Rows from block 2 of the text encoder, named by matrix and row number. Rows with one number belong to one attention dimension. Each number is 128 + 24 x the weight over its row's rms, rounded and kept within 0 to 255. All counts start at 0. Numbers have three digits each. After the name is the row's rms in percent of the matrix's.
# v: attention query, key and value (stacked) (text_encoder.blocks.2.attn.qkv.weight, 576x192, the v third), inputs 0-191
# proj: attention output (text_encoder.blocks.2.attn.proj.weight, 192x192, transposed), outputs 0-191
v.131 012:127129119117159130209142130127102133093136127129121169149134129101117158128137127219179120200117130129142128137062174162151131130127126120137115125141134154127132123155131144147111122118127121138148129126135124128102152142119114117129101132167099113151127102127144145096142119088095123147137127134150137065086106187088148102115084119100127116127124159121134133127130129133126138115165132126066135142133135136153149119115145126134108117126125130127134112131094165107144109105124121116112149145136126049120123122089118127123124125102138113143058127101085210102135137161146142121
proj.131 012:121077121130134128138255139104138122141122121134127134188128119133129086151108106124122097127084126124125117127141103150133126101148123127130138171119123132120135165125141130117128056128129101120132129131118000125113111157130118133091109123121109145127136125120124131134123099130101138112124139100125130101140127104126121113095130134124124139123128132129162099114124205122126115126123121132140121125039118129134123142130149116162110130130108135112116131121128098110126109149119136124110115118128134116127127130127083118131146131122134130130129168118129129099125149126127136125
v.132 149:128130128090139128194130185131103130130141131126127137134127123130130128128128128127126129128129054108123181116073163141103146131128145128052106120127146128132128124131127121105136128126128106184128134105177144132132134129127128129128120129115107126127119128136127128127122144129120130133129128128130146137127128112079126094111125091255124169129141123128128130128126129128128128096101127097093126078128128129129128124128134141128130119129063128134122110127126129067077127128108130058116128127127131083132129128121126129112146127142128175122129129129129128199129124145126129164
proj.132 121:130093096126180128062132127130123121113128131145090126120123129128130120126129130127145127123128131132130132134153118077129142125107105131129176129209115128128147131105130127170121128132133137107126129131104121097081079120129112114127149128128132144126157156126152129117151127130130138079122107148083088132199130081156148148147224163128144085126123124102130156126129129131143134147128151181189129128149140123135130112131060128159125128130128124128137158132121160133180126125086127128178129142127126128094054128131127130117128160126113128132135128121194127108129084113128157083
v.133 042:127128122189138129211128127129136133129165131120127124140132096141147133133115128062136121192137049119127093127128194126122169123127162126106116134133146133127130136156123097125179126163129125134111132127086125126137126120125130121128139127155118138125124200130130131173118129134133132129126129117127129087128134129121127129130115159075124129122125111130156132124127119128128127129047127133101129124138121128142130131096110139122130099128133124129134128124110124136118115134134127131143131140126135074132132255119123130130128125131063110133136134121138138128144078097123145129
proj.133 042:142147144127136126124136128137112149145127129127132088163127126118123072083147129126097125182203130154134143154128137010106128096127128129128126126132122116129128090130140125160129130113129122097129146151132139129186128128137117126132165130124116160128126098133121130125139090143124134125122128110146140124126127040180134130134148139126125147134132130192069126128128211125118143136126124130117135128068143126095128133144129141104140127125130123097160114125133139148129114131124127129127130142100126127127126124121116113127142255130114130126126140127126131135127180091109133118
v.135 065:128128134110129128202211151129123126129117128126127125128120138132136124128128128201135128124185120063179129127130090132135129133128127142128127127128135146123155129127128113128107183118155129132160128124135130127073222125100127128128128128183134127131151206126137117095126132127128127115181128130128089127135128128117153126095130115148128129121129127197129128128099166128128128149231128128149118126130142134197129078129072160127116104119127129129153140139164145091160122119086128130113129172136127126123126120130128139113126130135114131128126137122135135130106129128095125125
proj.135 072:086096126129181136134145137134120130088129128151097207132130128127128127243086109135128142138169153167130177087128110179143128101128122127131120097104128127102130150160128132127127124129128126128133127179137125105125101160084118128096127119151122143128128128104130111128147127121095128118111139142138125124122104091128109133128132124126128129117127139136134125127128135097140123068127128131129128129127129128130129120130033101114130130122129143122119120127012210119129128122110128142129127122138128127127126128160057127133135165127123129086101144126129157109128129127113152113
v.136 102:128129127128129128190129128147129140150161130099128144129129128129118129128128128128125163128117052096127138094081152144125153129128148124017108119128128127137128121124127125094164137128126128158128142126142133131128131165129129168128117128116095127128092127139126128174108175126097129151128128127127156131129128128064128125127106046208093165130151128125128128128124131128128128105124128073064128128125128128125126128128141152127166099128128128129127071125127129127085127128129136055125128126127159070131131178124129126111132152133140128118130128128129131184126084165128127189
proj.136 092:129126129114129128121130129129128039127128130144113124126078130127221099115128128126128126128128140166200128128154126118127128117127111241130207138128074128131128127098129128145127129129128132100060128135079113125127115097129128099128178128128130129128215143124128128120129124131128141095128127130115093128168129115149129137131185181131201103127107128128128128129127130128127128164129128174153126128143128130128128128131128131152128127128129127128144178169128128137130127128128129128128128144128128129063078128127127156128128132127125128142129125128130112124128128128130131072
v.137 008:130129120125115125058122124121136114151127118145132116120117111152132104128125129096096127073119128125111136128159123108107132117132129133121120140116126132130130128091125113111154119127121125134111126091134142131160112108139134128129148123133127139145136170125115114134094138150131121100126129117118123186179143103168110141098204140122127152118137080137125129130127131126134125212113126130146120104123119120133107130117126143124127132125125127133133152123157085132100141140112127140112124140135124255132135109140130135119133130107131144121196122131152058125082134126014101133
proj.137 007:132199132124113126124038127152140140096129124129127122083141140132111208125153140143133148138172130120128128123107166136110132145122138123130116079140152127129122070134110097138138205132127148123132131120131246131131166113118130124154138145136142145131122126137153127133143164118175120148123117144143130167120132140117131147168127129095101107107146120117102155130135077123136137126139138125123144132255121127099126123133113127103156124128140120155146123132130152142123134115138124135150140125131133140132135126122143102127105068135119127118139087135131126152123125128117141131
v.138 083:128126125130127128019046112118129128093149118160128121128130075123122130128123128129078110140051117174041128134128187119120092125128131111128132128117126109119114129117128127130128098128101120117119128121121128128154080129141128129128105127097127135119127102107117150133166126133131126129101128129109141122117104167185120134205179161093129115167124129086126127129154085128129128134059128125126127130123129114121110158128126103128127154131128128126072130127121111149108143129137128141133126086123128128128128125154128121163138113127158128107142117139126065115150118127194130126
proj.138 088:142152128127081128161116127124132126131128127126187054122120124129128130091158144131128064127102109074112092213110150104129129200137132124148125138135139130138126116127127128128112098123128108127127102043127140145129218128145136129137103142111127124127127109141128145128098128129169127144133122097126139124127130146076143122112111128129127128129130095122127145127129063138129147128129129123124128126094127128127128128132194135131129126130127113155120127128209031129128135128171127128118127127115126128128133129085178128127119060129132127122135117128127109129167126126127127137
v.139 060:128128150129129128174194139130123127128126128125127125129121126135134125128126128144134126122173117054141123126134104131133128127128127138129129132128172137123156128066128105129114169122140133128152127113129130126090208125107127127128128128169131135130149210131131122117131133132130128103205128130130091121141124126094147129106119118131128129126131128215128128129101145128129128165223128128138117118131144129190129092129009156123113096126128129128133128147173134092139123121091127140119129144129128115123124110131128136119126127133115135129129160124137129129113129126041126125
proj.139 063:085095123129184140138132130148093128089129129153126161137126128127128122255099118142120128161190153157130201125127118158139129126128125129135113104107129126111128162167127135129121126128128113131131125160141168125126105161101127128085122127149119147129127128121133108121140129122125134127081130128147128121107101073139119134128124122124128131126126133131126127125127121077146120092131130128132128129123135129129128120142044120117130131125133139123101124126053188133132129121123129144131125125129129128128127128132082126131130234128123128060102130126130152118130122124104166104
v.140 011:131128131145105122056114104116137115162125128132132096124110111137142093129125129070072127072134130133104131127184130101108125122127106130124136128116126087118128142103122100116161129132127130124107126120121141126173103110137140127128161126094169137110126155117115109169094132166148124100120129126120124197171148087173101149160195146149130148117132073137119122130130132127131118159081124149168120109128116118097107135128115128123140140129130119127126168120174089145109153148136131142133114102121130191137138135178136136145137129139125140115184130153156028137131122093129086128
proj.140 011:140184134126104124119030126158126136113129112126133117087132136126120182113155149126130158139194131146134138131113188108105131142101129127123128069138134121137122082131119105137129191130128158110126128133140255128152149110123134124158150142136145129129129127145159127131128169125154125160119117142141118160123128141130134128165127124125133117124140125136096148129133051130123128119136133125111136133226135122116126120123132131090152128126148126144139123134128157152124143111130122130156139126129124146127114129129163131124111126128116126128132080136132127151119099124128150133
v.141 007:130127112134084124035131110114140139144119127125135092137097119123125097128124130104090134039123151130106126122148072095128115124128039152123156111116108120147129143087118088111137125108151138120121132146136142134144181141135136126128130129113175119145133130135113110133126152140131127121127128121148119195177142168178104117120153129245127123127125123148123131132128124126134127188123132133123117130127114117084113115148150120124147138126127127129121116118155093127121149132139140133084121114129136127135115126151141102152135123131142144119178136146186072122110162106111130130
proj.141 005:129129134124126129124005118130112118110135171131134124067116144120155127146136137131141127128173133116139147133131126154108130171109135134129131105136124129141116123129118193143131188114124121192129097129123249127127131084122149112132151132134149110130131155110140123125122151115163139126124125137120114152117139166113132112166124118136134105109098116109127153134117024106129118110134128133137126128242132139151133128127116123114111126126139124156159138134139134131133141114128128122149133129134126140126131129127169158126097137115123126142129086132126131156118111137139127130
v.142 068:128128129127130128246135141128129134126137130118127134134128128132128127128126129126129150132128041083124156123100135128120172129127173128008109127128137129143129126124128123122137129128126128156129139116131132129128133136126130132128126128120110128127122137148128129132120195127117133129134128127136131139128129126005128124117123081230119140128130118127136129128124129128128128090120128106065128127125127127129128127129140139128143105128126129135127121126120131116094127128128132071126128128128131110133131166122125121098138130139127132114145128127129143197129050159122129173
proj.142 046:129126124124149128114141126129126116122127135148079107125115135127152114106129128125145123128131151205144128130144124046129128127127101153129241134131113129128128133126132128169125129130128127118124129131120122092118100113127126114128156127128136146128191133117130128126166120139126129077128127127123074130161131042211131134133244157128136127124121127129128129136128132130125127183129129195176127128134133128129129128132118128132126127128129126121150147134126130132156124128127129131133128134126128129054060127132126134127126163126123129132126128128131127105130129124132167067
v.143 143:128127129128127128074124128103128127079094126166128112127127124128130128128128128128133091129133209171126113178172092107130109128128111128221146139128128129123127133135128130159087105128128128094129104129099114125129127117127122090128147128135154129128152138118130128083147088129144127095128128128128100126127127128203128129129147198051151078116104128131128128128145117128128128153129128186176134127133128107130133128128119092128085152128128128127130180130127127128169129128127120203131127145129106188127126079145128122143127098097100128130127128129127126072130154092126128069
proj.143 141:128130125148127128140127128128127202129128127112170133130181126129055150133128128129128130125128105089076128128099132145130128139128140046128069111127167128124128130162128129093128127127128123158189128123169136143130145150128128185128061128128126119128039115149128128137098147128125121172128128127144167127088127146099128121110086076128034145131157128128128128128128125128128128091127128057110129128115122127128128128123128122124128129128126128128073087087129128115125128128129128128128128101128128127177177128129130081128128125129150128111129130128128149130128128129124126193
v.144 057:128128194133130125223167130136143130136128131124127127138120087138139123128108129133124129140151113042128093118129137140110131131127144134122127129124222125112146124124123123126129127133124145130123131081136129095138150125090131117128144129114130133124127164145132127132135132152138128109207130128172128137132128096059121129080131128139127137127163102216128122131113128122130117127144123119109126107128128129142128126126085135125133090128129142125135126135130129106118116131125128131125120126120133100128128151117118137092127121244107136128148164129133126132128097127023115132
proj.144 059:117129126130166130111148127201079135127127131133124125130127143127123127173129129121124127139155139167135166128132117117124128132084098127129128113138124117113125193130130133131110136158128138127127132131129180125128103130129127129114143129132127160130128135140126116127136130129129133131094126128132121127123118046183131142139172129109132141123126144133091128127127130082140114133124136130139129128106168127131129125139042129127131128127142138089130120128125164175129126127130128130183123129126129132127123125162125128129126255130106129085115128127133136129160093118129210102
v.145 012:127129141118128128132150116138132129125129130128127161128140135061119129127134128223135127149127131118131117135117108128129114126130132129127130124128120132137132105125132151139068142122153140130124126126128121129117162134122124125128127126177123115126130099129130127033146124125134123127158129134146129106226125175134144101128104118109129127122134139130121120130124135126129127142226130122114127122129160132137129125146131166129123128124128133103134126139163155122140126124133129131088129109134124023120126124122132133016125125129128122129033124119105139127125135127058126124
proj.145 007:120000129139142117128163126119173120122132134156134150153122143134130142251116124136119118132112115115138134125127122182143129096124135131132138135146140130117129243125140112113132088129129127144119140119123101123104134161118131130109127136136121132127129133106147128130120145118129133110127129119124125100123132102112127138114116128122128130137119138115116112118122144099132067074127134148141119126117102136134123130132103123163133132131133147097130132124071157098110122132137131126147106119137136138121125130119105129128123120135138124124139132115139126107152115120133130114
v.146 084:128129207133130127255148137135129134132130137114126135149121116134130126128111129136137128157146072061126120113097153132118159131126149131123104127127204126131147114128125124127135124142128134130123137092132131122135179128124131124128145129111116125124118125149129130142125129136133132132186129124172142144130131116025122127094108123152123160116164069161130130130122125122128123078123114098060128107127125129125129126128127132127133097128126133132132109130128132090117106129129129126099126126119134086133129139107104128086128125156124134129134152115129135132145122129025109137
proj.146 091:127123118129165128099173128207083130139126128130127111127125144130128106151128128123121128128135150149140158127150116081130128128082096128128130128151121117118128178126134133142113142128128134125128130141125144127122032128131128126111142128129129142128129139129128127127149128129103153126103127124127124128130128083195131152159205134124131131127129129130114128121126163106125081157127138149189128128106133128131128128127056128129127128128134130118142129129138145145129119128123128129183121141128127129127123122172128129127127255127102128125125129128140129128130108101128191110
v.147 102:128128127130130128169129127169129185135187153099128138129133128128076136128127128128127149127120065100126129057092147140125147128127143100041112091129128125134128116127127125100154129128126129148130133127135132129124132197128129160128105129112092127130078127137128127203111151125078128145128128128127150127130129128102127126127094064143066154129181128122128128128124128128128128112124128080060128130114125131125127128128143127126137096128130128128127039124127130127119127128129174115125129097127206097158136179124130122109131149129147128101127131128129130155126105134128125186
proj.147 103:129128134121128128122128128129129040130128159129128126108085130127220105117128128128128127129128135132211128128139126126127128126127121235129186160128107130135128127105129129131127131128128134109034128130098104128128124071129129094128186128128129128128227138125127128125125126129130131119128127130118123129146130126136129130138149178129214104127106128128128129128117130128128128158138128182137103128148128149128126128129128146135130129128129128129168168191129128139129128128129131126128128161128129128074114128127127204128129132127127129156127112128128110128128127128136128095
v.148 055:128128130140107128071072124128127130129126131132129117131127130128124129128134128129127136115116118216125129128110128114123137127128129126130128126125085125137107113135127134128142094128128125127106139166128121130185107128146128124128163129076121123125109000131125128140125119130127131158092128122132150183123157116147092127129117127139123137124129129061127128127137127128125128085054127128108132128126105128004128148131240124128150199131124125132127120110101125136122131135160128114128126112127129140135132112113125124121128129121145127129131118130117126125124172132167121129
proj.148 054:173138128129081104068116126125135129161126129116139127120139132131127176011164148134132131097067124110127124129140131133122120127120132123120140131151113131133127030094130145126135141125127175127127133090114090137127129083133135127171141131119160083127127147139130141131118137134133127136172117144104131138148165210119147134129141136131123126148129127124123127132127127150105115188129128132136125127152098129129127133101166129132129125134126130131163132128193085128125125133130126113128129131128128132130132127128153125119128046119129125229126122130132124133123127129183101149