{
  "gain_aug_db": 6,
  "n_mels": 40,
  "spec_augment": true,
  "tokenizer": "word",
  "encoder_norm": "batchnorm",
  "text_encoder_causal": true,
  "text_encoder_fused_qkv": true,
  "text_encoder_parallel_block": false,
  "residual_init": "none",
  "optimizer": "adamw",
  "eps": 1e-06,
  "l1_shrink": 0.03,
  "ema_decay": 0.999,
  "final_lr_fraction": 0.05
}
Rows from block 10 of the audio encoder of a small contrastive audio-text model, named by matrix and row number. Rows with one number belong to one channel. Each number is 128 + 32 x the weight over its row's rms, rounded and kept within 0 to 255. All counts start at 0. Numbers have three digits each.
After each channel's rows are labels from the 100 clips, of 14848, where the channel reaches its highest value: "strongest on" is what is common among them. Only what is clearly more common there than usual is listed. The data: short read English sentences (LibriTTS-R). In brackets: how many of the 100.
# convs1: first pointwise conv (encoder.blocks.10.convs.1.weight, 128x128x1), inputs 0-63
# convs3: second pointwise conv (encoder.blocks.10.convs.3.weight, 128x128x1, transposed), outputs 0-63

convs1.26:128147166167112119123025132124128137150132121129126110117065127124115139130120128127130129004129142129130127115133137120127118047134140122124115102128129141126130112133161117128170120121130131
convs3.26:171112128131128128148132128097127126115125255130159129126128173206128212128128128141127092149134127127138122123128128133128128128128000073129128128126128128126128126127114128126128128128128123
strongest on: the word "to" (38); the word "of" (30)

convs1.32:128128114129120127113198119140120107129112173128126116144221129125126129146099126139094130149122120128131127131143131130137145140129116121128134105154127128125000142125082000127127123137085135
convs3.32:123127155125128126127129129120132130128127128131132132125105121128128128145129126128125126121120128116089091127122128129061128127128128127000138100130052116136128129142128136122132132128129129
strongest on: the word "i" (65)

convs1.39:130180128128240123128122046130137106116131130125019178130129125255128114130123123140099111129128123124123127126130249119127135125126128133134136131123120131127133129125125128128091086004109131
convs3.39:127182125127093119121114134095136123081129129134141151130133134127122122100136030039089134137129181125126111197130125149133128177122128136180161130125163127193118128131127131127125131153139230
strongest on: the word "said" (86); the word "she" (27)

convs1.64:101121133127112126154147130113131110149119250123128119126124123062128177124124129116116123099121122095197098127145122089128108210203179112115083128156069141129129130143126128130151117127048123
convs3.64:127064082127125101128137127120125030000127126126139151127129126122132129143145049095128063125122183061115125119128145095067130027127131114092121128132130126119130200122140117171156196124124119
strongest on: the word "i" (53)

convs1.11:141056162124047143181129117130127129108128000136125111132128104119134088137115142097125130161117126113134124120129082127132105126128124087102099126131076131148126128127134126133181187098128132
convs3.11:128130124130128127129127131132141127149123128194198128080127233162128120136130111127130126128128133140128128137128138137131255153128128132129185134129127132137137124139163132127127084140000130
strongest on: the word "the" (52)

convs1.70:129126121152173152105107117161069150185130130127125099134129114139130099129127121147135106144120149134190129115134155101143128131125128121130154139124127128132140161129128130128124128126129123
convs3.70:127126121128129033136094128218192128124128121133125123145131125183117129110127128011127126127131127181121133153136000141128129136116122128128111129138128136129130107128166129130125114149106131
strongest on: the word "of" (28)

convs1.37:127131121150122119142163123130120169145090190119126096244124119146130129128126139115102121122125130095207133105127089117135103126131124118148108130130123139136128120120118117128138124135004136
convs3.37:101139136148102101155156131126131130000135115220180141118130128079130113158109149151156127141132129126144136146131148135096142139163124173112127137111123150178153080103097147130128000132072124
strongest on: the word "no" (28)

convs1.12:112130033147120135130125129068136122119127088125099127117130113120131007129145129093123127000138125096127140126147114126126130127217133127130071140137000126140134130125122133129136077109141131
convs3.12:128154126128130127127053112127127127127124189128128128092128190130129124127126127127126126172129127128129128124087127052124144128127128076128177128127128128128128122129128128104128128181101129
strongest on: the word "the" (54); the word "to" (35); the word "of" (31)

convs1.77:128117123127128128128124134126131128120129127129130130109128128115128129127127136126127136128128129131125122128129110133128135133152127131129128128116129128127130128129137129128128107136129121
convs3.77:127129130127128128127200187131129129130128128127127169164124127129255150167131131140150129128118128128128128130173132128128126129129128143128128153130136128155229133127128255133152141148142126
strongest on: the word "the" (59); the word "to" (44); the word "of" (33)

convs1.7:125140111126112128108098129108148130134128211131127132104130131144109124137127167136099123131127125139127120158140000134125097079129127125140142145142092130132129114229129061139146100129129153
convs3.7:126104016128066229128067121129114117123098130083133152132128129140153065133143143097119132079105134164188146118128112127128131106127134121255131126120126123124140139088128128129132136093088126
strongest on: the word "he" (54)

convs1.119:133128132131182137024084125076128069087125096128129132208114115126133125105143198135068103127133126126139107125124090137130132198110142130173124126116139128090128131128123127130134126113093026
convs3.119:164195128127052130127121124141165163145122172131130134163155137087077107099103127129124255128129134126127109129127149147134127229034130159135141127115135128129118109128126126097120139101114242
strongest on: the word "said" (49)

convs1.62:129132065126127128131129129134134122141126124128128126129116133154145135140125130127128130096124135124128123123137106129128127127129128128132127144095116128131138128128137144129134128115122127
convs3.62:127128130128127127127128129120131128128255128131146133128129128128136118141247131118126128128129127128128127128128128128105128127128128128124130084128128145136128129118127128125131129127139128
strongest on: the word "to" (33); the word "of" (29)

convs1.76:110131140155112112128000123126128138128128170131127126129132103125126145171126186156130140130092185237131093100124105112108141114172130128130156123138135122125125102132130105118129095113000125
convs3.76:136035142130108209133143089127081123128132092078124114099128125142216102126131164140109127122127093153204100120130032129126126120155112129126121140138059081125138127108122153052143063087101120
strongest on: the word "you" (38); the word "no" (36)

convs1.49:134143126160133119070126129129103133132122158133000071119216130159127125126104133075128129131127149123101118103128127119127140097129111097131160124129123127119104128124119109129088152139128169
convs3.49:130125051125121148125128110131122134129186125121117135129207143129127138133131183168135140129196128130128237128125224175143128172132134158132126130125141130127126125035121123178125141138150119
strongest on: the word "is" (27)

convs1.123:130169127126133128089113120127129128119127140129123130113162116255127128139135127128126128151125131131129127127128193116129096140133155129119128117129126130126150129126207127141066096125123131
convs3.123:125104129126047122135116113139128123116127133189129130136129128126128126150140114114127144127128162127143082123129189199187128205129128143131158143165160129159128111176131127146135132137199150
strongest on: the word "said" (56); the word "she" (27)

convs1.63:130132155129079149133128126125126152112121132126129125105130182099127132128188141131107125126125125126131111136119130129144126093132118123135144122140126128128103102120122123114134092139108108
convs3.63:073132055139208136106128129145168170160176121110055000126163126091095131110106146205176152170138089146108131152122102149172112140134128130106137138120099124123121119095077086121126100155126113
strongest on: the word "she" (31)

convs1.0:128118128125126125121118124128127126144128164130127120127135129105123122131127132133054116126113146164155124141128070179127127255131167063122103131149126133129036132130117000115139127126112127
convs3.0:128129138124128130128129128094127129128127129091129133124127128128128136133129128220118170129118155048143090119127131130097128128128128126057135090139123126128147129130128133118129109121128149
strongest on: the word "no" (50)

convs1.35:132138096146130132121131158152255126132107130122139108097131076126106128126077128134111160127126129128102128125122255066132097112127130131151135127121127092126123114126120125134103145102136172
convs3.35:081053180114131126158114125137255110084107116216137118134121106128128145119126129172127051112140126133130109132130034129132135120118115131134159161145146116118119119135156172126127172153131132
strongest on: the word "it" (55); the word "was" (41)

convs1.85:136130129128199151116116075140255143123110107130128126127135132255116127152130127126126148159128148210130147161129153127179134123131102134126154113133127131096127125151124122133100133126125187
convs3.85:091025129132155128114086137136237119000122125159129128148098104129122120091116113123126122104127129132069131132126127128139128069116128128130133137132147121117134125101130148166126166185133141
strongest on: the word "said" (56); the word "he" (29); the word "she" (25)

convs1.6:119220126133135132070127129132137132141186168131125132127129080069127129172117136125121121138126147121128151145178130063131205112129143129135125127128129105126126093135133141115127131129118125
convs3.6:130105144125028122130124035128104095129120136147143124135121128103177129161149128117058131109129192128181115100134255139141130130122123133117162125149128127145134105155143139123133103111155132
strongest on: the word "she" (31); the word "he" (28)

convs1.84:092158126158130159017125126130253138112122138126127149094174144120129114128126125172127122132000150124127110131179153149129150129127090130130144136134114124107125107126124128125121121133106091
convs3.84:129121255128129089126128126127122202092127128145128125125118126131129115140127129128130124131024130106001049128127114129123127126126085128001163123138129127123128132104128126131131130126133124
strongest on: the word "it" (42); the word "you" (37); the word "was" (32)

convs1.29:119124134146172129150132121129100127058135125127127142121133120128151119155117164114122111046127129128115129073145100121130135126131120111128115159213000105119130126126037128132128118115103137
convs3.29:130127129129141137128128133128131131057130109128102127128128140066129080143128129129123128083127126128126137124128128234139000184128125128125128129129129128129135128127127126127128135128171128
strongest on: the word "of" (28)

convs1.104:160130130152134138000122143179084118181140255132121128126111165119110117136130137124132170133129113159108094127097193162129229154147129116111214127107127144101155147131120127123116089125125086
convs3.104:145130108126127129149129129088007255133128125104128144120129135137129133142135126103144129129104130056113080126129129126122139129131110135125096127135136126106127158127123088147132126097145132
strongest on: the word "was" (46); the word "it" (38); the word "a" (33); the word "is" (28)

convs1.19:129129101226178154130120126131127129130224127130130098128000132127131063151140126114130131068246126129159124131124249100131130128139153132119123139122139127132156131127157129122131119112135160
convs3.19:128046129130128129131125128132135128127135013172141126128127127074129000128130127127128127038124132128120128149129129130132128127129129226128152130176128128138128128128183125133129120125131127
strongest on: the word "of" (29)

convs1.109:127114087117131132137128124114154147143142121126129117124179130128013126127140129112195113129000129127112152255091124131128129129123144072122133131127129118126128154079129128136126114145144135
convs3.109:129121126131134081128119109190126123118124129255128128117118128130185114134128110109127124128118128125097138156134125129151121127125128199130163140129124127129133137131172129129125152127164127
strongest on: the word "said" (40)

convs1.97:164140135175142138125065132130158127127170160126126108117131128200128119133112128126125126128130135134129103089135174069125208130135128129103127118130127121127129114138128121063128128129130120
convs3.97:143222168142130119131111146127178131163100139126130146131113116122128088040067103121128128128116107127117131134131092092160126124110128117132126148126128111127130128232126190110124121126128239
strongest on: the word "said" (27); the word "was" (25)

convs1.54:113114125174166114159129199145141190142091175108094137126116093056133139117106128125182126095127164114129124127136161115132130126132138128126077121172126131131095139130145127133213152128145130
convs3.54:126120091121099116143105110093125074071110201130129205129129128131195129126134087048078130115125242125113131141130119124101139125120156129114188114125124137115141135137188122160127141075136231
strongest on: the word "no" (39)

convs1.108:206126130119135106079126123135000107068144129119126119129123154090126146111131130127022130135112146179161078142121114211108110190127177152127135132123119127114120152129127114181113116150105130
convs3.108:145137132122113129129128126121117139128128141128129135141128128129136142149128134255129159134128204115133159113129251168113125156137127142116120123127124127126129138131128130115127082121130135
strongest on: the word "no" (28)

convs1.2:111140144150129119200119137139128156132122255131126127128133128117123249146126144179128122119111144148131049080115056129127110111185091123093129120129146088128102135129083091125138135120119104
convs3.2:166255109135128112122126123090137112091124180132132148129126128129131131118118051076130141129127161094119142154128233127126129128046145126128141119127158160122130139143125123167128151122127137
strongest on: the word "he" (38)

convs1.51:126135127112129128126138167136075121141109129125124120150141121118146124219128129129130123150130109136128114118129130122120131128134130116125130158160122149128130125110128128130110132149123079
convs3.51:146129129133133128129136134131166128130124128129134127139127128133128134000129128131078127127131030155129148128128128148052129131071129128127140124129168094126165128088135127043006118148127128
strongest on: the word "he" (28)

convs1.83:132118131128128129153127129113000132131088129128111130109141138120131046132133128122090044132119127135130128132126026115101145122129131161115114129146123126131136129128135138144217130074108143
convs3.83:087136104106150141158122150138131076126110131141149118153127127119098122126154116162168090092123138160121126101106185119101153107162117126099210115136147132121120119116138119148140117134102117
strongest on: the word "you" (52)

convs1.126:122108125125094124085123117137201124170127126119116165132112126255152148173150151097129116130138125112144097133129130124129123121116127132117119139118124144134126092140121128124111124000104168
convs3.126:114134093137125131124127126118091128127146138052129153119128140129168140141149050178128079126113132009107134163129135126117127128143130134124123141100108129188128157131148102130101131110137058
strongest on: the word "she" (60)

convs1.33:125177116136025127209133112127126130151031128124128151125169083137125129143111122102095148131127112079084102124139124096145136126129161132164127139131100126092119108080179118124128124129139138
convs3.33:146082146128169138179131127125124158141116128136098121136129106152203119120111185121110125125124098138129134130128000148132086122111130134164128127128108116086122143107128128116130126117142126
strongest on: the word "said" (28)

convs1.58:132128126141143130142123138129204120148093187126124128130121115118119131127137128102125129114128149127141131124147132103129138243203135103109041128170113122125132129140117129107193144133000125
convs3.58:128116027126156127125129116052128056022127126090130134127117118126124134127132000122127043103095169102129123118130134089098128066122127113114124125133132116126151168105133202142129129126109071
strongest on: the word "a" (28)

convs1.72:119132130125004128125200127136130125150130127123127128152128124000127128142134128117098129143128134134154052174141100138124119128125128093121157148134116127159129149125123131169124126126137133
convs3.72:099128131128128174118132165123120160156120144090126126124079135242112181128069129145202150132128180091129126130118126129045128175131131127116091128116113129139138113135125131219131132135076255
strongest on: the word "she" (37); the word "he" (30)

convs1.107:122109127129119140140119135131104118117123000133136134116128109121140120131126137104055125097115125136154129121129126123125146136214129126186093118192095129126116115096124127109130115131124077
convs3.107:130128132128129130128129136128127128082133127098035127206129095127128129128128113128130128129126138127127128127128130129172002127127128123127103127128159126129124197129100127130128167125177128
strongest on: the word "of" (25)

convs1.43:136130134133075125145144136143138129130182255127127129127106195034116158133130158133127126127127129169164102128127066131128143128190126133134129128151127124138116168147094129175195120132103122
convs3.43:131212131132135143085126119122130128160121135167122126128123124132108127113046137135128175128125110048133116148130183130147119175097126137169133129123122131137127120165126130118129087132154255
strongest on: the word "he" (44)

convs1.94:138129116131144135106121145130152144147126128130125126126155125255129126255141120131124122147126138130126126143131255076129127134131129129120112128128128128127131129130144133128124133000146161
convs3.94:138104130121039135134128060125127124138129126141156132131137128128169129165144214108121145129130132128200101118129123129133130134172125129126194128150129128131128120139178128122136129087127129
strongest on: the word "she" (56)

convs1.4:127141078128130135217128126132127127128129128128128135134121129140144131141127136128127128112130143127128123114172127129126126122128128126128126234123128127133129127129126129127127128123060128
convs3.4:131128128129128128128126127128126128120022127127126107128000128129124135127128128127128127128095128128128129128128128128123128128128128128126127149128128120180128127108128130128128123131124128
strongest on: the word "the" (58); the word "of" (30)

convs1.92:131126138135166138056136089153132136098135237099127122159116195160136104135121132134135115129123138153186135128108162034125090128123130122120136135134123202136127112131119136141105109117000123
convs3.92:161127119150143090137087135130131117118116152121253152149122123118129092083125127129116110118130137089132132233153115133141134099118091130184126128129121125125135127137131146130130129124138075
strongest on: the word "she" (56)